config = dict(
    arch='resnet',
    model='image classifier',
    dataset='stained colorectal tissue patches (NCT-CRC-HE-100K)',
    train_examples=90422,
    image_size=48,
    crop_scale_min=1,
    horizontal_flip=True,
    translate=0.12,
    rotation_deg=10,
    targets=['tissue'],
    num_classes=9,
    norm='batchnorm',
    activation='elu',
    padding_mode='reflect',
    depths=[3, 6, 6],
    kernel_size=3,
    stem='deep',
    avg_pool_shortcut=True,
    widths=[64, 112, 192],
    loss='cross_entropy',
    init='kaiming_normal',
    residual_init='none',
    optimizer='soap',
    beta2=0.999,
    lr=0.0036,
    beta1=0.95,
    shampoo_beta=0.95,
    eps=1e-08,
    precondition_frequency=25,
    max_precond_dim=512,
    merge_dims=True,
    one_sided=False,
    adamw_lr_other_params=0.0015,
    grad_clip=1.0,
    steps=7900,
    batch_size=128,
    epochs=11.2,
    lr_schedule='step',
    warmup_steps=790,
    weight_decay=0.1,
    adamw_weight_decay_other_params=0,
)
Rows from block 4 of a small image classifier, named by matrix and row number. Rows with one number belong to one channel. Each number is 128 + 24 x the weight over its row's rms, rounded and kept within 0 to 255. All counts start at 0. Numbers have three digits each.
Before each channel's rows are labels from the 100 images, of 14976, where the channel reaches its highest value: "top examples" is what is common among them; "patch colour" is the nearest of a few named colours to the mean colour under the peak. Only what is clearly more common there than usual is listed. The data: stained colorectal tissue patches (NCT-CRC-HE-100K).
# convs0: first 3x3 conv (model.blocks.4.convs.0.weight, 112x112x3x3, each kernel summed), inputs 0-111
# convs1: second 3x3 conv (model.blocks.4.convs.1.weight, 112x112x3x3, transposed, each kernel summed), outputs 0-111

top examples: tissue: smooth muscle
patch colour: white
convs0.27:105106149150109144151151114147139134079185134120105147132144133155133138106109177106151115126118143157134094125163117132144156117140118133112129081149096117118108138115116117070133098111127130160123132124133142131130116137144118121100151119115223115138120172108140162146154145158161190126157179162140125096119155135126132091160135115118
convs1.27:082145102121146146115126104134098126124179154148117111124136154113104121111146118120073177117142122112123084119145142161105134091091148131133097131136139085137122128121125102092122153161149113151130121113160135154104108122122126143097134143140122087113098094118155155102130124158147175108124190114131088136129117123121059099071134088120

top examples: tissue: lymphocytes
patch colour: grey; brown
convs0.17:138088161135157100122107093131125117097063114124155126087130114083120067132119122136142127102129119116113129183110106138105111124095114107118118150105134113110105103163121154116098113120082117117123158153119124101106124161174143109104084122104148120130157110098154105171106136124145145152139079102136102128101138124079135135129141072117
convs1.17:172089140112136139126169124141143128145104145116151101151108081183138149173146124168149112149107129113151118165123133123147127171119094119152159143121136137129133142062092140135110135149105163093163111144098134119132099130091176121071110110081144142153119168144108123147153116139109110126141091081129145124167125106121146136131139151124

top examples: tissue: lymphocytes
patch colour: grey; brown
convs0.59:139129134165126155125123139129131128113140172145137138113107115076118097124139091154148136147125155112155109146131158145102137100126120090131117149134126108085160147140166138128138105145120175089126131195130119085130094136179139157154160136122167126126128109128145133112098122138188156115112132093109122183152107065121133094081132132133
convs1.59:140118125112125124092117161195105137118124133084162138113138136079141135158116150111122138093081121108112119070164154126141109162128134155136134136143164125170122139138126145111111159117124106111108115177136108144084096136126151130119080121089128168121136156139120143121148123075151148166161126117069146108143154155132136154099127098138

top examples: tissue: lymphocytes
patch colour: grey
convs0.111:180108083147107154149148107141129114158113139100122146149105132108122130151103135151123172159162160202091144122113131153092122103123149122139100102129073110152127132108190153130152105137139135161104120145111153139128122128122088123129138129146102086131146119123138158080109152107149154170172104137101104126156122095122098105126105125127
convs1.111:099128085106131109121140146145126101107126140082135125119134107123154114121145120099124137087105145114157159088136119107147128136178191159120143122120098122159128191150177161081140110151148127129099135134144106122121144159190150153122113100133107113113142142152181113121139101099137113159147101108162153085131090143154132133112131155128

top examples: tissue: lymphocytes
patch colour: brown
convs0.21:188083146145132131131136157102120138130092178123122114106135092115121106169130138138104088118132164149136163159141127140115153149116107147126139171111091076124185178135129120123137133125106145131102095117110092121145111132162161120094128123129183112088120123140159148152098136169160178133119156093122121141107141126109113141126099110108
convs1.21:148077157084154137127107128131161106136137136122135113152122130132129116161090136167167138103157142163122117145163150130101144153113180116158119093113118121084134136086112164116079138149152152149127142149137107125100091106101173126093141153129113134109127163120118156137129100137163133194146167104115152132135089143127117082121142111151

top examples: tissue: smooth muscle
patch colour: pink
convs0.52:150107095157104166177138153144161131124141148102115131156145122065116179156150146124143148164140159088152168111131114132075107129138134136132146140092112089146112134148112108149203107151137093150137123125120128165105157140104113139101159148122154167101110163135149119128116129145139134137151139150150169140134156144103165121145106135118
convs1.52:097156210130118141127122126107101111118112110156111099133126162080137157108167108137105147152122112097146150086124146142139098144125154148129133107099098129143160131121105118109117156161127102138153114126139116140145145119167128119128092143132146114097144104152147122140164127101095174168150136170120136122091161156091119149207117119123

top examples: tissue: lymphocytes
patch colour: grey
convs0.92:130145101070182137159134119167158089117097100156155166114131090063130104128122092126128127181123134131107117095145170150121133153086114137152129127160131135123133143122099101153145089126129124125133119149112164138094112157133111156135130123120164149130163164148133100195108107177178097136137119124112117146136133139125123125128127138129
convs1.92:154118127143139182107133110163112088084148118166144129086163138161137140137160144106147140167136142116121113170130091171150100172116144118160136113102138094162113153136150139167148119090151115091127097152135150134143151091137099097103090115151151139134126146123146144131151127136145138103145136130151155142106146123146116180141112085071

top examples: tissue: lymphocytes
patch colour: brown
convs0.20:104121104102134123097125119136129127150119149117144119126126154161102170135114132110132106161150115167146191156175135137161126117116136149080066114145087154140115121124162117121128138091145121127118089136113138139135134135162118142091107153110128102158120143089140060128157184105104142130149100144091119139143114098079106142130142088148
convs1.20:151143148136111133134111112145073137142150129161179102136135135126125157121113148149129110133113111123111108124061096137116180102130151128112154116143147095129142179122090149101146143098181191145105141087108090100117118131132174110094128153171162128130151161128124133148151114119099085123105111133114142136159096143132127150164138115150

top examples: tissue: smooth muscle
patch colour: pink
convs0.56:109137154125082143133102152137157146139103125102137154136174160134107103130121114165160143178150116111168153098103097150095162137111160133163087099151117101109158148152116088109136126132079152161118113137143088107157147131122118102125147168128078135134114152138162124109109125153122162110118147104109086082127100124130132115152129175141
convs1.56:106151150101081109133118106140106081094133138091153143168137121105144123070122153121138134141114120172144120132200114157144169162132147162148096097143123120108114119118157110167130122124107101157100149145160161145134145113153140160114137132119115156120109112111114145074160141130155149124128141178149124154077170113145132133133128146156

top examples: tissue: normal colon mucosa
patch colour: pink
convs0.87:126151145120174142156119122134130101144178133175133127106136122085067177097128111090131136110144094143115140120093162128137112121093088104127159100115109093157172095141136140122164152158114097134104120129120127139163090127124146127165132139134090147094115105118108141114121125125105088188096108142146121092106117145134105152141170119122
convs1.87:157079157128132113118122161111147144124170111123095159126141156127119163161129105117149113171146120150111093110131107119162123126153071145103152162134130167128134132148128124144191142131096092160176143124108138173140147088166126139121139163123126108130129091140146120175147127159110127155092147120138097171141118162125080143120135105146

top examples: tissue: lymphocytes
patch colour: grey; brown
convs0.94:125125103107186144106141132106124084158132107098148128134105117145123124164123121118147109131107098143157142119078118144137117183133108143135080135110072137115119154135106144123113141096132089134117079087132151130133114185122138093067115150113144159132096128094099101187142132155130112090122143080117135118109149117107115119098122129119
convs1.94:138148161112177181096114163160135109133125093127127122133115138172124137123102165096123152151080120122162129172141153096132161126144140093162129148093099086122126144156149120163157148122099133147130137084084123131107157082116122154149135154163133176102141107093128124161134137100153148104129130120145128153134132128117106109110115182143

top examples: tissue: smooth muscle
patch colour: grey
convs0.45:145187162091125130165130139124086151176105115132109130156119190178108143120112114173118099129132136096142196117106122084135131144125108175094090133117112106103125136132112128127087125120105086125120126132139129134170113135139171134159129147101133139124097131115152109113113130102122186148129147125160135146124104121157119148114154109160
convs1.45:152097177138115150166112117096135122200126095145164123121112153145130150133123140143128105124140115156125160156094104150109160119140160140178120156168094120167107140163081163134124133135099119114127144156130093167163125129150165140164179150147146098143124138097130133110104141118123131123133152086102110117120164116129135119134090096099

top examples: tissue: normal colon mucosa
patch colour: brown
convs0.22:094157102107091116164118139160139148090131104133148097141145174152118094110089122120149069156135098148129080117124171118146156100134143115119164123142135135135130154152156130140118125118124120117156132140143123104106112148065109168121147148190113110141151091138127103177097144111133086167101119151106128141163151102125153113130125110129
convs1.22:157138147140079128147109170153109112162124125130093110103126107111158128156148150085150126111117172114124123105123109131168125081137139168125171148143176126154115125123173101155109154164144122107120077128141094118149174137104121153133137152132094165138163122166116182147121112139160093077106139115128134104145151128140122135094131148133

top examples: tissue: smooth muscle
patch colour: pink
convs0.50:133131125110137126132126133139101085176139121178136156081130094138136103117155177127107103156168104147123095081140152141115121109131080118125101114148111109155127099113099161104144130135091088109117169118095141163151119097127146144141135143145101167190136135116133088086082101093104123160122137151130109093114122135144120127107125118106
convs1.50:108115139148135064109139120114140113106168139097125128143118159106123111121151090113141124164070100153145133119094121129181113113150127139128136107118126122134162163102154139040122138152086116098125156144150120165144137093133123111129107167083135140142143073122122098157119092104120132100128101096132101106119136119144115152086130136124

top examples: tissue: smooth muscle
patch colour: pink
convs0.8:102126121116162148130163147194123119149120118114170127089125093102164137115123097106127150127143086162116114089134151182095143149141158151163097130129103121135131169112094143161119103122122145156118141114095159143089157167085134116160116109130124183168106116142161122112151154128128119106133146150129153149131164170153133130113134109104
convs1.8:130150140138136098138154128144120127097110142137126135124129125144164118148118126157114160105135146126174133122156126138132117117170162137124147140143153106148066162116112129176151154078113104103092132111175125143127152076112095100163132134175114125141132129109143114131186116143119085119113105157149137177074141128116104162159084163144

top examples: tissue: lymphocytes
patch colour: grey
convs0.42:123141122114106190087147163119144132106120143123169142148126130135111104144152114138104135121118117148134118141118133189147160134153135129187084099127101136126124128113118111132142157127159147055116126100119129066126125151144124156117076111157081180144114114151096117162169159134150098107150112140142123115121136153147128156152143152145
convs1.42:094169114120135159125128105128143114117099110114132186118068110118116180121124123182114142163127126144123134086137102126124151167117163143097157116091147090113086141134109115121116091139137132108122139097142121142093130132145100120153158099117123146145145091113108150121108120111160090110115077143167126143114140158061118123110152166141

top examples: tissue: normal colon mucosa
patch colour: brown
convs0.102:124145086144159095150123153150145152134170110161120105119131137116121095088130132115162139095113122124111139166123168115171156164132162149086161095141146155127118098072120096150152109124157103076157138131123189138147161131140111152108120119152120130152170124138132146128108159155139116168130083120094145122159107104130132141121153094124
convs1.102:135161159164090126141118110168108130127152118109100158124139111127164153187199136140135120180159164104124140134120103111139133121168125135150167135160153161182148139122106094137143143151126109091126080127106092133142189138126116096119117110126109113099137125153153158163124118114130115130107124101107111117123105153139131106125099088149

top examples: tissue: normal colon mucosa
patch colour: grey
convs0.101:135196137073157125145131102133099118159142134191153157098114099119144175135127149175107138140144155070146087100158139121160112147116122134122125077140109126114126119142117147111075134114174124100198125093123117150150119128147125149129134064121105143132149125140139142143128143128126160152124118144143125116125121117144144156144112111134
convs1.101:100107132136108143128158149187132154133170133167113169138145128127130168119145131116102133170145135112142096125156138140167117160130172147171125125130132119113169090136159128092118086132125113133183141121123134143125114170166142166134129055139186143125139102131150125111127098122120170120131121116119164165146121139139130110117176124153

top examples: tissue: smooth muscle
patch colour: red
convs0.107:095136098155115095115118118139114105091200124116143095091163121107113170112095127107115120157104124101097127133131143119162138109137131077123137159133144130130133184098128081133109137152116118099117150092102156128105115131105094095120121107135141135074126144130111169167112106176154115157114158130103098124161105163135118132164127116148
convs1.107:125124126132154145147145128137150164149164105084139180130137101147116139140095103090090106116166171129090133106167114119175124144084111144121096109115129131158143142140125172110150089147166146101151114094139169147150157143127096166100137124152143155175163139116155153143123173131138127123162144114163124127149081119115150114135128114144

top examples: tissue: normal colon mucosa
patch colour: brown
convs0.47:119133143135110063110133151139167121142127141116133139139141163128198159120080148149167121116113149126153109095126117133110066156116123136095120155088143114105148156147158152161128148127144099101116119144115155164143145169174155160108171136182116092136125158130137134105123112124123162138102168131126142109108117115161138116160154132113
convs1.47:111103113126157097164110158170139141173119134145108130140116107100133129099099113116097126093134100165112135132115130135118129140109118132144099129167114162125124113105105158071140111151125178143146102221169101104149137098149154152120143150119107145105133095151114083079151110121108109144138129100134114155148159131155107141124124126162

top examples: tissue: normal colon mucosa
patch colour: pink
convs0.75:122147094185155107146099140119089130138149121096098130145170099107139096152152116128139133101116128159105157151121113103133132159119151205137080148143122129135147142118121113069156112149162118160110150123167139141164133094110125134149144112121145126112143102137180097135133150142152114148146192139106084114138157107140127112095138124126
convs1.75:108105134121146164130090115118129099162198126133137115136111098120145114126132149122157097134154160136148181137113128114086115127124138151140158182107081145128097170142173159142150172107107111127113130106149130159096138119101141127143087126146140125119104121126156120092108120101135077150084097141101151104084109125090160132102130125133

top examples: tissue: normal colon mucosa
patch colour: grey
convs0.31:130145148158129156199188119157135136099144138142143156135141176088113162128124154135146109108123156082145159116124129135133115132112127134123097154104110122095138141201163147126135148174140126128128115177136106114114111137131105132132188134116113139154119137136111131111119134108122154133121140102145159162130132116209112153116141139088
convs1.31:110119120099115119121109102174113126125128107139122123117116124114123169145149092144125132156121107130156135128152102124168134109135116121119115132161119120102116122116149137117134113131120091121125130236127133138157069141126119175149168150104095118164118135075124117107100128174150096117122174132099174145144144171134107168145123098108

top examples: tissue: lymphocytes; tissue: debris
patch colour: grey; brown
convs0.89:120141123102161169122120128121102156110081141154152125097150095110109180126079099119118114131119111086149186112141134109162153136172122113093100128127085124131131123102112136128114142085119143091155116130117143157104157145124156154083140130116191119115104161104136139147101159126136151163143144164155139173133125115100116106159140126151
convs1.89:136123145120134153153119139135106159179155095145157110103164137131111099167136148132128139100140125108109106158145129097109113113099137113152142109109147099127115159146129117139085124117128180164093161114158101115117110155156174131125131116131116129112144145107120115162101085142108184116140189173119184112135106171140154121098138120172

top examples: tissue: normal colon mucosa
patch colour: brown
convs0.98:131170143121148121108068068136135138101078097138118141091087134082101129126135108152099136122117122136142109087078124063102116117119100089144138107119094137183135114159160132131141111132102135165161131123109177154134149149154137141149141112111141136143127091160145162134154159106120137139112133169146099106123152130130124139137113112128
convs1.98:142125139127146133160148120122087116106121109129128098187132115164095162131192137126096122176100105126159120088080143128186140097093165137131163111116117133158164119155112103110126104116131133129173134129119117125147143098157148126119127089091162095118119157127121123157154086109081144144121116080103127114139097118134129116109108148134

top examples: tissue: lymphocytes; tissue: normal colon mucosa
patch colour: brown
convs0.34:130175110110095149130169102142134116171148150091104143145090133126128094130115077104104077142097109144151152105108082099168163113158173133136082127097124096144115106125094161115116094114180110136126093134112107119120148110133095166118148124089135104102164138126126084159129128120149104098128135125119121113138127113120118129113159108155
convs1.34:094158130135134173090127109110104147116114162155156113104129164159102146136090191105126149130126100147126139130121091104130138152110142139121138147130141130167140145175097156136158103094113126122058110118120148129114103159157094152120125119148132117162104132168106156099126169135137111109145109115100130208143134161111113124152119121110

top examples: tissue: smooth muscle
patch colour: pink
convs0.57:146115133140106162126130089114128110085110149085090139160119119133122134084118164121088146141139118128107136152088099092173109131141129095119143123087112112132112169129134131123133123135137147137106183100125154145129094144134096131141095111086044128119128156123132134117119121143131114165134108164109152087184135116114115111122185153149
convs1.57:116139107096117166138163134138132153128093134110133151110118122104119143156149152120153129143132152177123136130129133067167140132120124164109100151081090122150090158131147125085141122204132130126129103128104124117121157138138130134089126117163091184160136162166141183112117149112122099112132126105169113103148112141139090124087132131117

top examples: tissue: lymphocytes
patch colour: grey; brown
convs0.81:149088124123117118122129102106074131098086144122115143154156141098133122169091119157091160165146125133114134188145124071147136130096119111117140108147089091183146091125142164157092138097134143112122115167143176131132125146109120160106117090135128097125129148105103138168137110125111161157149144127120130126129138073106103109143147125130
convs1.81:147157126126141142158101190159119120138117176107133141121083121094121144142130146110108071106103129154109114093124112093131121082135145116139066162121149100115124132114145169109135131129124149133124141139130122138120139123138132140103105123110169120113113162145151102118110091084134154139143132103085148072166069151162140095097143149141

top examples: tissue: normal colon mucosa
patch colour: grey
convs0.67:149163142096145097137139135094197144167163142140129138101092156136170203113130154124153094111147096112142153081114107116150162152116107117129110099098080147117133103095119103122111146106128130135164069132129142100131133146132137127071136150128120094138114125095146122123163147091132126100121112107112131152149129117104110120116127148112
convs1.67:096105156148119136141068107139088138113150189142123139120153120174159164135102138117114138174104109096142125145107147135116145140110116101148134098154139122081158172147085115127095116113157130148126104111076112114098127130108154154106137138142079103108132147179138159131117146119132102124144135138139094177109098126119142145090146143157

top examples: tissue: smooth muscle; tissue: lymphocytes
patch colour: brown
convs0.70:131103124133162104142160136145071077123124160118148128095117162091114114133113140153113146095143087141133138122124118176074138127134144114148100170115143113081090129102115108120084086167130143134117118169182164105128117108114116162171152093139112122105106158125116176110116140115163157109126130122095115132131098111137108121119140148147
convs1.70:136145135061104151161148149127133099100098129123151122088108084129162118126161133120118153104133150122098119123132130120133079114178133110122109104149145115161107126132144132104136118070108122134086140166085130136153119137107104154188102114108072162155097129125152125095101074088164113135145132131092143138133136150121117125113119134138

top examples: tissue: lymphocytes
patch colour: grey
convs0.15:159133091137133149149151088135164106104174132147164150142162135186122120151098148103112106112136159136122136163115080162164156144109126137112134121131148101087114142158122127158112173145162131128111092117149081106156149177113100146157149132111183137116123152127143119132126163154104119124139125157127131132131163141183108097140129155107
convs1.15:139118116158124144134093109121126130120125130144102168102095119095106140130098112128143127112161130120133119153183131154102138151147176138158124163122115124130121103148122147160144138113162158115110154127105109142092144152147094144166129127143087102157090128157149140134132112168112141146143193189085127111172142182102109161146144093109

top examples: tissue: smooth muscle
patch colour: pink
convs0.90:141099151100107125135182128142122116130148131122176160097140094086157138116153116122090134131137121119089164161125117154156137115101158156132116144101107118104114156111135141089125112105145067145164115090135101173128127117114104108083095147154114142128105150134115127092181170175117115115143079147122145142150100126099134115153138155123
convs1.90:112157158112090139112166134137118131162137096148138136103128125118150119112153088148155168113130077120131133126107138100118123172131113101142116085133141149121115155151187088104173158108149144146133133153128096134147124147144129106118113152152135125118150143146163126112147147153138110077154126222178152117117099149118119096145138108120

top examples: tissue: smooth muscle
patch colour: pink
convs0.6:077157130100144112133181181113110102134101092183133150146136156126107156111112107135118172097116143121104151123083144162106116120102116127110118122140179142120154113131133130108124111145155084120154113116129127150121141140137146092184131121120072153128139142182129122119127111142130093113174153096106090147100098173141135124146132136132
convs1.6:084101150108084111130122100130153142098147165135124142149103134114129142123132110107142148173153142159166152121156118126143145170143105142158122118091128122098114145090106133114152134094122122102147050092120124126148112100111102124212138136136093135126107138150106158113132114135111089157122110155120115103176156156097139112151124147106